A small multi-label image tagger, trained from scratch: widths [64, 128, 256].
Rows from block 10, named by matrix and row number. Rows with one number belong to one attention dimension. Each number is 200 + 30 x the weight over its row's rms, rounded and kept within 0 to 999. All counts start at 0. After the name is the row's rms in percent of the matrix's.
# v: window attention query, key and value (stacked) (model.blocks.10.attn.qkv.weight, 768x256, the v third), inputs 86-171
# proj: window attention output (model.blocks.10.attn.proj.weight, 256x256, transposed), outputs 86-171
v.7,214,199,200,200,199,200,199,199,200,200,200,200,204,200,203,200,206,201,200,200,153,200,200,200,200,200,198,199,200,200,200,201,199,200,200,200,202,198,198,201,200,200,200,200,201,200,192,203,200,200,200,200,200,200,200,200,200,200,199,199,201,202,200,196,200,201,200,200,200,203,201,204,201,200,201,200,200,200,200,200,194,198,208,200,200,200,205
proj.7,194,201,199,198,198,201,194,200,200,200,200,201,204,201,200,200,192,200,201,207,204,203,201,199,199,201,201,202,193,200,201,201,199,201,198,199,199,201,198,203,201,201,200,201,205,198,200,200,200,200,198,204,195,200,200,200,203,200,200,200,200,194,195,205,184,195,200,198,200,197,202,176,202,202,201,200,200,205,200,203,199,203,206,201,200,203,212
v.8,123,198,200,200,195,200,203,202,200,216,200,239,167,200,87,200,203,145,200,200,198,204,200,200,200,200,253,231,267,200,200,213,201,200,200,200,219,186,99,451,191,190,212,274,196,200,196,196,223,200,204,200,191,200,190,187,200,200,236,186,205,207,200,203,160,201,200,207,185,186,81,95,197,240,210,200,200,197,203,200,195,198,134,202,200,189,193
proj.8,129,230,199,189,230,190,73,186,200,203,201,203,218,201,219,206,210,125,203,197,197,231,195,207,209,193,194,196,180,201,192,212,239,194,198,192,224,209,208,192,125,199,200,199,296,200,207,201,189,204,158,199,207,203,203,194,223,199,199,187,202,201,208,202,290,193,237,269,204,199,251,92,155,187,253,33,206,182,230,277,197,201,206,155,200,212,211
v.10,007,178,203,198,199,195,190,200,214,202,147,199,200,49,196,201,228,232,159,200,211,211,239,190,207,162,207,211,201,218,212,201,205,197,288,208,203,268,209,199,200,200,185,198,197,223,284,204,198,195,198,208,200,228,212,191,213,199,216,199,202,197,192,209,203,197,181,196,205,242,205,191,191,117,206,272,165,242,184,199,202,149,176,198,197,176,189
proj.10,010,197,192,273,200,201,199,200,203,190,157,196,222,200,200,190,201,132,192,194,194,187,228,214,196,250,192,255,252,194,189,200,203,198,226,158,200,176,197,207,195,201,204,226,190,116,272,164,210,194,197,121,201,205,200,205,185,202,184,200,231,196,202,199,213,202,214,193,221,201,171,193,197,200,207,200,297,187,205,202,202,190,156,203,206,207,200
v.11,052,209,200,203,198,198,202,206,201,197,199,202,192,202,209,199,200,200,201,200,208,211,201,200,204,199,112,195,201,201,200,201,201,198,200,199,214,194,209,202,193,200,192,197,200,200,254,168,194,200,200,201,199,200,199,201,199,200,200,191,200,196,200,410,203,198,200,196,199,200,200,201,200,202,199,201,199,196,217,200,166,203,196,196,196,196,202
proj.11,050,191,194,203,215,205,119,206,201,207,196,185,205,186,199,198,201,215,202,188,202,198,203,198,204,201,199,201,201,201,201,188,201,207,203,203,192,203,191,193,203,200,201,205,202,194,204,240,192,199,201,197,0,202,179,196,202,201,200,201,201,205,199,107,216,202,238,201,203,191,195,207,203,193,192,202,200,203,259,203,208,207,36,179,201,200,196
v.13,007,189,205,335,200,186,205,198,199,185,192,207,188,197,202,193,209,200,183,200,195,224,201,208,305,216,228,202,175,201,230,193,203,188,122,223,196,96,185,198,158,214,189,206,199,139,190,217,195,230,205,179,207,202,191,198,212,196,199,202,174,209,152,192,209,194,203,190,187,172,185,220,198,242,174,200,233,201,216,211,187,183,181,211,194,195,138
proj.13,006,219,220,190,200,193,223,200,204,191,210,197,206,215,275,194,202,184,207,254,201,172,174,196,167,192,222,199,208,171,145,199,207,158,204,225,200,197,257,210,191,159,202,178,210,208,78,125,231,211,186,230,199,201,147,204,171,197,194,201,191,208,184,203,154,207,183,196,192,371,257,214,216,187,184,190,189,196,185,167,194,199,222,192,200,201,196
v.16,053,267,200,200,201,200,180,205,200,250,200,151,228,196,214,200,200,195,200,200,204,296,236,200,200,191,210,183,175,200,200,194,231,200,200,200,201,227,199,214,252,178,187,194,200,200,171,213,327,200,190,201,120,200,221,187,202,200,193,226,200,200,200,204,102,200,200,198,213,166,173,220,177,202,191,200,200,209,192,200,208,204,222,190,200,120,188
proj.16,070,207,203,189,220,202,230,205,200,212,202,201,200,195,115,200,210,208,226,194,203,198,193,172,218,193,232,202,96,196,199,210,223,196,198,203,263,200,203,196,189,204,196,207,207,197,206,184,127,162,147,227,224,199,161,219,234,201,200,198,199,192,189,204,183,184,196,167,209,244,202,191,202,207,181,182,207,160,163,190,218,192,126,229,199,352,189
v.17,063,205,200,200,203,200,187,203,200,233,200,138,206,188,201,200,200,200,200,200,196,186,203,200,199,184,201,226,158,200,200,192,177,200,200,204,201,273,198,0,250,189,200,165,199,200,175,182,223,200,186,200,196,200,210,177,200,200,199,153,200,192,200,177,216,189,200,202,181,211,143,181,210,229,200,200,200,199,194,201,180,192,225,202,201,188,200
proj.17,111,128,205,208,151,200,211,214,201,162,200,244,200,204,185,200,161,221,193,153,198,216,196,202,198,199,203,203,173,140,179,214,197,201,214,152,89,198,205,191,217,292,205,207,209,175,232,183,183,201,200,193,221,206,191,193,199,205,186,191,204,211,251,202,199,311,201,169,212,182,211,124,200,210,210,242,210,195,189,157,195,200,214,197,200,236,203
v.18,189,198,200,200,199,200,199,199,200,200,200,200,205,200,204,200,207,201,200,200,148,200,200,200,200,200,198,199,199,200,200,201,198,200,200,200,202,198,198,201,200,200,200,200,201,200,187,204,201,200,201,200,200,200,200,200,200,200,198,199,201,201,200,196,201,201,200,200,200,204,201,204,201,200,202,200,200,200,200,200,194,197,207,200,200,200,206
proj.18,166,201,198,198,198,201,192,200,200,200,200,201,205,201,201,200,191,199,201,209,205,204,201,198,199,202,201,203,196,200,201,201,199,201,197,199,198,201,197,203,201,201,200,201,206,198,199,199,200,199,198,204,194,200,200,200,201,200,200,200,200,193,194,206,183,193,200,196,200,197,203,168,203,202,201,200,200,206,200,204,199,204,208,202,200,204,214
v.19,044,222,200,179,204,200,196,201,200,213,200,203,201,203,201,200,200,178,199,200,187,218,202,200,200,215,214,166,217,200,200,222,353,198,200,203,148,192,204,208,198,200,174,353,201,200,226,198,209,200,202,199,214,200,226,201,199,200,190,207,200,203,199,196,204,201,200,75,285,215,229,213,198,190,193,201,200,205,192,200,200,214,189,209,197,192,227
proj.19,071,287,144,172,206,199,229,201,200,192,198,146,189,191,209,201,211,211,200,204,200,112,180,204,251,184,196,209,217,196,189,242,194,202,191,211,228,205,191,203,174,196,188,153,197,193,242,188,199,197,193,210,171,200,201,200,215,198,222,209,201,196,169,201,190,196,186,212,355,199,196,204,210,238,141,181,191,250,194,196,379,200,192,366,194,200,198
v.20,009,164,198,174,200,203,197,201,200,200,204,200,147,214,181,198,196,189,193,200,205,183,173,198,216,207,189,214,222,193,195,201,189,224,190,204,200,225,186,206,251,208,206,229,200,214,199,192,218,188,165,194,200,201,195,197,206,206,223,201,202,196,205,224,196,201,152,187,183,192,278,203,199,187,203,217,148,210,204,202,208,207,362,210,197,209,234
proj.20,007,208,189,218,200,203,174,200,155,205,190,202,202,207,206,196,201,210,200,182,188,293,163,177,198,180,190,181,156,195,196,200,207,205,222,202,200,206,179,194,198,206,194,221,191,185,198,263,204,197,240,180,199,197,229,201,187,192,180,191,202,161,187,198,253,205,206,231,193,2,197,189,187,202,188,172,223,191,220,255,204,181,166,247,226,241,201
v.21,009,190,190,215,199,215,207,200,201,193,223,200,200,198,209,179,246,198,265,200,185,201,233,195,204,200,184,235,203,194,223,200,219,207,150,191,201,193,197,206,196,199,196,207,196,200,217,192,234,173,204,199,200,204,196,172,182,212,309,200,204,192,201,200,197,207,210,74,157,216,246,206,196,182,199,266,196,193,199,199,195,204,236,184,184,194,201
proj.21,012,212,251,193,200,180,230,201,197,190,194,199,151,201,198,195,198,192,236,207,201,198,173,206,101,163,204,229,193,192,207,200,207,202,250,212,200,183,201,193,290,211,202,185,223,195,111,175,231,199,177,170,200,199,204,216,190,214,169,199,180,236,206,198,177,159,175,199,219,70,187,213,185,214,179,199,194,207,163,228,198,197,195,201,189,198,205
v.23,080,205,200,200,200,200,129,194,201,188,200,156,156,199,120,200,190,168,200,199,225,153,200,201,200,197,183,141,263,200,201,216,203,201,200,200,223,233,200,196,187,201,191,241,217,200,226,242,200,200,200,200,124,200,176,202,201,200,206,182,196,204,200,176,187,199,200,200,200,129,84,175,191,194,201,200,200,209,200,200,200,228,309,197,200,201,209
proj.23,088,235,200,203,199,194,246,197,200,182,200,196,196,197,196,200,192,240,210,165,195,154,200,231,169,113,271,251,197,195,177,171,268,200,225,222,172,137,190,183,176,195,200,191,186,198,211,205,207,194,219,200,203,200,166,133,269,200,200,204,200,213,229,206,209,282,196,216,200,175,172,143,221,165,223,165,184,172,204,196,224,204,149,225,200,176,192
v.24,008,199,200,204,200,210,202,200,202,198,200,199,174,203,208,205,183,117,184,200,187,196,140,211,140,221,214,247,216,191,179,200,196,223,237,220,200,167,197,235,134,203,219,236,200,190,205,199,190,197,189,187,200,182,191,207,142,199,201,201,211,187,203,195,260,179,201,218,182,186,210,221,198,153,207,133,217,184,199,204,204,211,203,207,198,188,227
proj.24,009,208,183,170,200,204,167,200,155,195,222,198,195,265,193,171,211,224,178,204,201,194,293,200,236,186,191,165,255,207,240,200,208,205,185,217,200,327,191,198,199,190,205,156,198,272,202,224,204,201,220,169,198,210,230,199,249,198,197,178,208,142,205,199,212,202,201,209,191,220,209,196,172,188,224,190,174,192,205,218,209,196,191,161,177,217,197
v.25,080,282,200,200,201,200,230,200,200,183,200,164,266,200,220,200,198,305,200,200,200,131,200,200,200,200,170,137,166,200,200,183,183,200,200,199,62,216,330,191,206,198,195,200,176,200,206,197,226,200,200,200,131,200,211,196,201,199,188,196,199,188,200,183,202,200,200,200,200,74,159,89,202,210,205,200,200,166,202,200,235,231,196,202,200,200,190
proj.25,101,181,197,231,199,192,254,195,200,174,200,224,174,202,184,200,174,192,199,192,213,228,201,177,169,232,239,122,263,208,222,186,153,200,198,179,195,220,175,218,197,200,202,226,204,200,190,229,191,206,229,186,207,200,142,169,180,200,196,183,206,221,224,199,196,172,196,190,197,304,188,49,177,239,210,221,198,200,210,219,201,224,211,203,199,219,158
v.26,264,200,200,200,201,200,199,200,199,200,200,204,183,199,199,200,201,197,200,200,217,195,197,200,200,200,203,222,206,200,200,205,198,201,200,200,203,195,202,196,202,200,192,200,197,200,219,199,199,200,200,200,198,200,200,198,200,200,204,202,199,205,200,201,199,200,200,200,200,199,201,200,202,200,200,200,200,394,191,200,199,337,219,200,200,201,203
proj.26,152,196,199,199,200,199,226,203,199,202,200,202,190,186,202,199,207,199,199,198,39,199,200,203,227,203,200,218,199,196,201,208,199,198,200,220,205,198,201,205,201,192,200,181,189,199,201,199,199,201,201,209,174,200,200,193,199,200,200,198,198,192,199,203,204,201,204,201,200,198,203,308,201,203,202,202,199,194,185,197,200,0,198,194,199,203,198
v.27,010,208,205,203,207,186,204,193,206,246,175,198,204,204,207,217,197,215,201,200,195,171,188,199,159,198,199,173,199,203,188,199,199,191,277,202,201,124,218,201,178,185,219,208,205,174,202,162,203,196,229,176,201,203,197,242,195,201,159,205,195,227,201,205,200,208,197,190,206,186,206,80,199,173,209,202,255,174,204,211,205,216,176,195,203,274,188
proj.27,007,176,196,233,198,201,44,199,203,183,199,196,221,230,214,204,211,203,203,222,209,207,282,204,203,220,205,258,210,217,203,200,217,211,208,203,200,203,198,180,206,193,191,184,219,197,217,254,180,195,220,264,196,201,203,167,237,206,189,199,212,0,210,200,207,191,205,189,157,156,207,207,201,190,205,197,177,220,126,180,201,201,198,121,189,178,208
v.29,066,212,200,200,200,200,93,202,200,206,200,189,267,188,325,200,205,195,200,200,156,187,200,200,200,200,199,200,151,200,200,199,218,200,200,200,200,188,314,195,202,197,276,161,190,200,197,199,195,200,200,200,300,200,212,199,200,200,251,196,200,170,200,191,177,200,200,200,200,213,194,187,213,183,218,200,200,180,200,200,237,212,183,200,200,200,95
proj.29,117,202,201,206,191,202,249,203,200,191,200,175,232,196,202,200,198,195,201,210,204,164,200,156,215,232,175,114,155,189,209,190,186,200,203,201,213,314,195,196,220,212,200,243,211,208,197,212,277,210,192,247,207,199,231,214,110,200,210,198,204,198,202,201,189,117,189,128,200,201,180,193,302,231,101,234,195,193,192,203,199,190,181,244,200,188,239
v.30,081,202,201,200,200,200,209,200,200,206,200,238,274,200,261,200,183,194,200,200,225,264,200,200,200,200,256,218,158,200,200,200,203,200,200,200,226,201,125,204,220,200,169,199,243,200,46,244,198,200,200,200,187,200,174,188,200,200,238,183,195,168,200,201,185,200,200,199,200,210,198,204,206,177,201,200,200,217,200,200,165,198,132,200,200,199,197
proj.30,081,237,202,194,184,199,207,200,200,220,199,141,153,199,193,199,211,198,198,233,207,189,201,215,194,257,259,277,185,218,244,195,197,201,201,215,190,198,214,204,221,192,200,216,331,207,194,207,203,246,243,199,199,200,209,257,195,200,216,238,199,173,225,201,171,247,193,204,200,230,200,215,202,202,174,264,165,216,214,213,202,186,212,181,198,182,215
v.31,060,213,200,240,199,200,196,221,201,231,200,172,205,202,179,201,200,179,200,201,211,182,229,200,200,194,183,218,229,200,200,152,107,200,201,198,192,248,200,196,207,199,205,197,196,200,82,144,208,199,220,199,235,200,184,198,200,200,204,268,202,214,200,195,179,204,200,194,171,91,210,170,205,209,163,196,200,197,225,200,212,197,139,203,200,184,66
proj.31,083,115,201,240,158,205,204,90,199,213,197,201,203,210,182,200,230,238,200,195,200,208,193,272,232,216,210,223,204,192,215,197,222,199,231,179,165,174,197,200,194,207,204,174,229,215,208,198,188,190,195,153,208,211,191,184,217,201,175,190,202,201,217,202,183,234,223,194,217,245,133,169,213,166,151,156,235,186,202,213,181,201,202,110,199,199,272
v.32,087,203,199,200,199,200,263,200,201,212,200,196,310,199,174,200,194,140,200,200,233,270,200,199,200,200,216,230,189,200,200,194,187,200,201,200,337,216,289,100,195,205,206,195,143,200,77,199,210,200,200,200,196,200,48,177,200,200,197,164,199,200,200,208,203,201,200,202,200,308,175,217,192,252,195,200,200,224,200,200,240,202,136,199,200,199,173
proj.32,114,200,197,215,203,232,203,167,200,198,201,162,204,204,197,200,209,188,198,201,206,130,200,198,195,149,203,140,194,158,164,197,194,199,198,224,200,227,197,206,264,218,200,218,201,202,198,210,237,203,191,224,220,200,213,196,119,200,201,195,202,202,204,198,195,201,219,203,199,227,198,237,179,259,205,284,204,117,199,142,186,208,186,238,200,200,197
v.34,006,211,200,238,201,195,222,123,207,208,200,200,165,202,258,186,199,215,193,200,178,206,217,193,192,204,206,158,202,199,271,200,170,193,183,203,200,191,289,147,184,199,195,205,208,187,191,186,201,201,212,213,201,172,216,197,180,199,205,197,177,197,202,195,230,211,227,226,196,208,240,211,188,171,190,183,203,184,199,203,197,189,141,198,201,227,190
proj.34,010,191,170,204,201,216,213,299,196,190,205,199,204,207,221,171,212,200,222,204,200,216,223,199,205,104,198,229,195,209,189,200,202,201,171,211,200,381,138,213,180,175,198,205,172,202,172,208,194,225,184,191,200,197,206,192,202,195,132,197,194,198,193,202,193,145,188,147,198,338,197,196,224,223,227,254,198,217,201,198,203,209,248,183,203,266,300
v.37,014,199,200,212,460,202,152,200,217,193,191,197,178,200,201,205,198,178,200,200,184,185,198,193,199,208,179,193,214,178,206,331,205,193,200,202,228,204,210,185,241,200,208,203,197,200,144,172,205,200,189,200,200,200,174,232,190,202,205,313,176,204,200,198,183,267,205,231,193,211,207,200,206,191,215,199,194,206,200,201,226,197,200,157,205,197,187
proj.37,022,198,197,178,98,192,153,185,208,210,212,201,205,200,189,162,195,203,164,193,197,196,200,249,224,207,199,188,207,210,199,202,249,197,206,191,189,200,183,199,206,192,198,201,195,201,244,206,200,200,184,216,200,204,191,192,202,204,166,201,221,220,198,199,194,195,164,198,205,195,151,201,191,190,200,244,196,203,200,184,196,207,211,207,180,194,215
v.38,087,213,200,200,199,200,192,202,200,123,202,204,213,200,177,200,200,215,200,200,242,200,200,201,200,200,178,174,187,200,200,243,198,200,200,200,196,106,216,202,210,203,191,186,202,200,154,171,168,200,201,200,204,200,205,205,200,200,224,191,197,187,201,210,192,198,200,197,200,37,207,200,216,199,240,200,201,210,200,200,181,223,230,200,200,199,267
proj.38,127,208,208,177,201,196,186,247,200,224,200,196,187,200,187,201,197,191,197,181,202,200,198,137,107,265,227,181,174,206,248,194,197,199,186,200,157,240,209,205,223,163,200,223,180,185,200,209,181,196,213,132,161,200,187,212,130,200,148,198,207,187,209,201,192,92,198,196,194,263,157,261,266,173,203,232,199,203,165,233,157,189,206,213,200,213,126
v.39,098,222,197,198,200,201,148,201,191,203,199,188,204,196,212,210,198,193,198,200,202,157,177,200,200,192,225,239,212,196,197,197,214,204,199,202,202,31,195,196,212,200,198,202,205,205,191,209,205,201,193,201,264,200,189,198,205,201,240,197,177,198,194,202,186,191,202,204,211,176,200,206,199,193,205,202,186,217,185,200,199,181,380,197,202,201,256
proj.39,089,200,243,210,178,198,198,167,203,204,200,201,164,204,202,197,199,201,195,201,191,269,203,235,212,206,201,193,194,202,192,285,213,178,205,194,209,222,203,200,202,188,199,187,199,188,201,241,197,198,180,202,197,201,224,189,205,203,194,195,247,186,207,197,195,203,207,189,201,197,214,197,191,198,196,168,216,212,150,207,205,196,0,140,199,208,193
v.41,015,215,200,203,191,208,213,222,205,207,201,209,199,200,213,189,199,177,200,200,47,209,165,209,192,196,206,212,196,199,196,192,206,199,201,202,204,196,211,288,159,200,147,193,190,198,203,202,214,196,202,200,200,200,187,184,199,200,184,186,204,204,199,202,356,190,200,204,208,145,199,200,194,207,199,203,205,196,200,201,180,189,238,204,196,179,215
proj.41,021,200,229,204,468,207,155,160,195,195,198,230,189,205,210,165,202,196,191,189,200,219,211,197,210,206,210,184,220,218,184,151,195,194,199,210,311,196,246,204,202,201,209,217,209,196,208,225,200,207,238,201,200,200,207,228,209,186,157,215,221,193,196,201,196,201,207,213,181,197,202,201,210,200,212,178,204,193,200,193,205,201,196,195,112,199,199
v.42,005,205,199,197,200,210,191,200,190,209,187,198,179,182,156,211,219,260,205,200,193,200,191,195,254,189,194,295,204,208,201,201,205,215,208,209,201,210,177,99,262,202,192,192,202,158,192,207,206,200,197,224,200,160,187,196,196,200,187,200,206,212,219,201,192,195,220,199,207,200,252,215,210,193,201,213,195,221,156,193,193,199,351,193,202,182,166
proj.42,006,197,227,215,200,201,222,196,219,213,127,202,200,182,195,199,206,201,194,200,205,202,195,203,172,226,179,201,191,211,199,200,208,213,198,199,200,143,198,211,211,225,202,181,170,110,198,176,227,202,231,220,200,187,244,217,174,204,230,205,213,262,190,201,204,205,244,189,196,170,200,207,190,175,197,205,253,147,172,152,192,193,102,197,204,169,180
v.44,088,202,200,200,200,200,227,200,201,159,200,207,207,200,121,200,193,208,200,201,251,226,200,201,199,205,360,338,304,200,200,197,182,200,200,200,228,113,258,200,261,202,212,157,164,200,203,198,207,200,196,201,158,200,148,199,200,200,234,161,194,203,201,189,185,200,200,205,199,252,176,66,211,194,191,200,203,199,199,200,214,202,301,199,201,211,183
proj.44,084,200,199,202,191,182,229,208,200,210,201,220,78,206,195,201,158,189,201,107,208,254,200,210,244,200,174,234,255,175,209,150,161,199,197,190,228,232,189,208,213,212,202,217,194,196,189,193,203,196,121,210,184,200,210,198,178,200,219,171,199,205,192,196,194,215,202,243,198,208,191,249,127,170,217,156,202,195,152,204,197,204,100,211,196,286,173
v.46,239,200,200,199,200,200,204,200,200,200,200,201,201,199,202,201,195,200,200,200,197,199,200,200,200,201,199,198,201,200,200,199,198,200,200,200,199,203,198,200,199,199,200,199,192,200,211,197,200,200,200,200,198,200,199,200,200,200,197,201,200,190,200,238,201,201,200,200,200,199,201,201,199,199,200,200,200,197,200,200,201,200,203,200,200,201,200
proj.46,227,196,200,200,203,202,216,200,200,197,200,199,206,199,199,199,206,201,199,196,191,190,198,200,202,200,196,211,199,197,200,197,199,199,201,193,200,166,201,198,200,202,201,200,198,206,199,194,201,201,202,202,258,200,200,197,199,200,196,201,199,199,200,199,206,200,201,198,199,200,201,201,194,201,200,220,200,177,199,201,201,194,238,199,200,200,201
v.47,043,0,200,212,203,199,142,198,200,133,200,249,201,214,197,200,200,216,200,200,250,164,202,200,197,214,200,202,278,200,200,197,193,198,200,200,287,218,191,181,313,200,205,219,199,200,138,208,202,200,198,200,401,200,179,206,200,200,192,171,201,200,200,198,147,202,200,177,191,200,138,197,203,204,164,202,200,191,202,200,145,201,245,204,201,209,200
proj.47,063,205,218,207,121,213,236,345,196,232,198,214,200,173,186,200,198,196,150,172,203,196,183,187,237,218,214,202,197,178,200,187,211,200,202,192,219,179,204,198,280,142,203,226,204,125,131,173,232,152,220,210,169,221,215,191,200,190,199,191,207,219,217,203,181,222,290,205,200,202,206,197,217,206,187,186,104,200,192,197,235,197,229,241,196,166,203
v.48,005,141,203,202,201,201,194,200,177,184,205,200,277,211,214,233,195,143,239,199,228,196,91,195,189,198,200,192,195,220,200,200,199,196,191,195,200,230,241,214,206,199,215,161,193,254,190,217,178,217,180,220,200,209,209,194,194,196,263,199,201,222,207,201,191,194,230,194,205,208,187,210,198,205,296,190,190,189,209,188,200,169,206,206,209,232,200
proj.48,007,179,190,159,199,187,143,199,206,222,184,195,198,197,151,158,204,205,213,195,198,169,209,184,193,204,202,209,216,202,199,199,193,201,199,208,200,246,189,202,186,178,153,257,188,199,374,187,184,192,189,249,200,201,195,192,188,206,141,203,170,233,188,200,212,200,206,200,199,206,189,189,223,161,208,233,179,273,204,200,228,201,183,187,188,197,186
v.50,028,249,200,208,242,180,149,204,197,213,201,157,204,188,199,200,200,205,200,200,193,202,200,200,191,192,221,218,200,200,200,235,211,300,194,203,351,201,196,204,243,200,249,107,202,202,195,188,103,200,202,200,212,200,130,197,177,200,210,185,200,152,200,194,74,199,200,182,134,200,196,200,202,216,241,186,200,162,204,200,170,206,225,189,183,196,200
proj.50,023,307,209,200,211,203,169,201,191,207,200,204,192,208,202,200,202,135,200,216,206,217,199,195,263,180,161,126,201,226,200,210,200,202,199,197,192,195,199,217,194,202,209,214,194,197,206,104,201,202,202,194,212,205,236,253,149,200,238,198,200,401,201,211,225,211,199,184,205,188,226,200,188,196,228,278,210,214,197,203,211,192,180,240,182,107,199
v.51,230,200,200,200,200,200,203,200,200,200,200,201,201,199,201,200,196,200,200,200,197,199,200,200,200,200,199,198,201,200,200,199,198,200,200,200,198,203,198,200,198,200,200,198,194,200,211,197,200,200,200,200,198,200,199,200,200,200,197,200,200,190,200,241,201,201,200,200,200,199,201,201,199,199,200,200,200,198,200,200,201,200,203,200,200,201,200
proj.51,218,197,200,200,202,202,216,200,200,198,200,199,205,199,199,199,205,201,200,197,192,193,199,199,202,200,197,210,202,198,200,198,200,200,200,194,200,176,201,198,200,202,201,200,198,205,200,195,201,201,202,202,255,200,200,198,199,200,196,201,199,199,199,199,206,200,201,198,200,200,200,201,195,201,200,215,200,182,198,201,201,194,224,199,200,199,201
v.52,012,198,192,126,208,175,211,194,218,203,204,200,163,200,229,87,200,217,192,200,209,193,239,199,187,174,202,176,206,249,194,214,200,147,215,217,195,182,177,192,173,200,172,199,209,199,210,210,194,192,182,200,200,200,191,201,205,163,132,200,197,202,203,167,221,163,214,194,196,202,203,220,209,209,195,264,210,189,200,205,199,209,122,215,208,286,194
proj.52,015,199,205,217,205,220,159,273,196,193,219,208,223,191,237,209,200,204,190,193,201,198,214,196,198,189,254,213,209,152,228,199,173,204,179,200,200,199,204,198,224,202,200,253,187,206,198,182,202,201,223,203,200,202,219,195,196,204,0,199,213,238,205,202,101,213,253,199,198,205,213,179,209,224,213,200,202,195,199,199,195,202,212,193,198,173,173
v.53,011,201,192,178,212,186,201,191,187,200,184,201,170,198,218,197,213,194,195,200,171,198,203,205,209,275,199,139,205,284,205,201,191,194,215,205,201,265,223,227,109,200,195,212,175,188,229,209,185,184,201,199,200,201,200,198,260,202,192,200,185,185,189,203,209,85,206,309,199,188,198,222,192,46,186,227,199,192,200,202,199,193,159,201,178,126,202
proj.53,013,180,247,213,206,262,212,421,199,202,195,203,197,190,221,252,197,211,206,217,208,202,193,267,147,184,196,223,206,202,198,199,202,199,202,209,200,195,424,209,231,197,200,169,187,213,207,187,203,204,233,177,200,208,195,198,242,204,198,200,207,196,204,201,191,195,207,206,206,215,243,193,207,200,230,190,202,194,203,201,196,203,205,146,211,133,193
v.54,009,200,197,196,210,196,201,203,192,144,199,213,197,206,191,185,199,199,203,201,197,195,121,221,198,202,184,239,206,156,188,180,195,203,192,211,204,198,191,196,204,189,188,202,171,217,205,187,199,197,199,230,206,203,193,197,217,205,226,200,145,199,201,200,200,193,218,197,209,185,193,210,199,209,177,217,173,210,203,197,221,128,351,207,192,192,204
proj.54,008,213,235,202,191,203,181,188,200,243,199,197,223,217,196,209,209,202,200,228,198,166,203,196,171,199,206,165,198,200,193,207,202,186,206,199,204,198,238,200,199,184,199,191,212,202,201,191,206,198,189,200,199,200,192,222,193,199,212,206,213,199,201,197,199,204,191,204,193,200,186,199,219,185,201,185,200,207,201,198,249,200,120,221,204,187,218
v.55,281,200,200,200,202,200,201,200,200,200,200,195,194,200,201,200,202,200,200,200,195,201,200,200,200,200,199,200,197,200,200,200,201,200,199,200,200,198,188,202,201,199,188,201,191,200,173,203,200,200,200,200,202,200,200,203,200,200,198,200,200,201,200,196,201,200,200,200,201,205,199,209,199,201,200,200,200,197,200,200,199,0,206,201,201,198,209
proj.55,220,202,196,197,201,201,199,195,202,199,200,194,186,197,197,200,202,201,201,180,233,200,202,201,197,197,205,180,204,204,200,202,202,199,198,209,202,207,204,191,192,225,200,217,199,205,202,205,197,197,201,205,204,200,200,198,202,201,207,202,200,244,199,115,198,196,202,198,200,205,192,202,209,197,200,200,199,202,190,202,202,532,171,195,200,200,199
v.56,011,188,199,212,358,198,162,198,239,200,182,180,173,201,191,205,198,179,200,200,204,144,202,194,195,199,170,192,239,181,209,325,254,190,200,202,206,204,202,193,221,200,189,194,195,200,172,167,199,206,181,200,200,200,183,304,197,203,202,210,195,199,201,215,188,302,202,227,198,234,207,201,210,195,219,197,176,210,200,201,202,182,217,177,209,187,189
proj.56,014,199,199,193,129,192,136,193,204,202,215,199,205,200,198,139,199,220,179,192,200,195,205,360,206,205,194,195,205,204,205,222,205,195,203,201,194,199,171,193,207,194,205,198,192,200,301,206,199,222,221,204,200,201,188,191,205,198,187,198,205,210,199,201,193,199,190,162,200,190,170,200,185,195,194,233,200,190,200,188,200,203,196,210,181,198,233
v.58,035,88,200,237,193,201,191,199,200,146,200,152,201,191,213,199,200,231,200,200,267,178,199,200,201,208,215,216,197,195,200,183,202,199,201,202,184,189,193,137,191,200,188,174,199,199,22,199,186,200,203,200,133,200,201,244,199,200,174,172,197,202,200,184,197,203,200,229,194,201,219,201,211,234,242,186,200,239,170,200,235,208,202,201,204,205,200
proj.58,037,101,200,206,202,197,232,194,199,301,189,308,197,214,193,199,170,243,164,189,207,168,199,278,185,195,167,204,193,196,209,187,197,201,197,226,200,213,180,213,193,192,195,193,201,196,285,186,195,202,211,188,316,197,282,219,180,202,139,223,200,206,204,203,174,259,169,235,153,209,196,199,283,247,211,280,200,163,51,178,177,204,181,196,193,196,201
v.59,075,197,200,200,200,200,254,200,201,180,200,315,220,200,94,204,182,172,201,200,217,216,200,200,200,200,207,135,278,200,199,197,169,200,200,199,179,288,159,238,159,201,222,223,323,201,233,153,197,200,200,200,188,200,220,180,200,200,112,216,202,187,200,189,165,201,200,200,200,165,183,158,181,202,199,200,200,188,200,200,235,248,202,198,200,200,51
proj.59,101,201,198,201,201,206,178,190,200,219,200,201,174,228,217,200,186,197,201,238,196,122,198,210,221,220,193,256,165,235,198,202,237,200,208,262,180,108,151,201,198,165,200,170,195,207,199,177,197,225,243,217,246,200,199,177,188,200,194,190,201,191,234,204,168,212,192,194,206,225,228,120,337,207,210,202,206,189,291,176,218,194,238,224,200,167,153
v.61,037,201,200,200,193,199,203,202,200,202,200,221,198,198,198,202,200,198,200,200,204,200,202,200,199,202,200,193,199,200,199,211,200,200,203,200,199,198,254,203,196,200,216,200,213,199,235,195,199,200,199,200,186,200,204,191,200,200,204,201,202,199,200,205,201,201,200,200,196,202,200,201,199,196,201,200,201,189,201,200,201,586,172,197,198,199,199
proj.61,024,200,209,202,198,201,217,219,197,199,198,207,185,202,203,199,200,197,201,198,175,200,182,197,194,201,192,195,200,198,199,165,205,203,198,187,179,199,186,212,200,204,200,188,191,203,197,191,209,202,200,204,183,201,196,206,198,199,176,198,196,192,203,229,207,216,196,201,199,201,198,201,196,200,203,210,198,200,218,196,197,0,280,223,203,197,193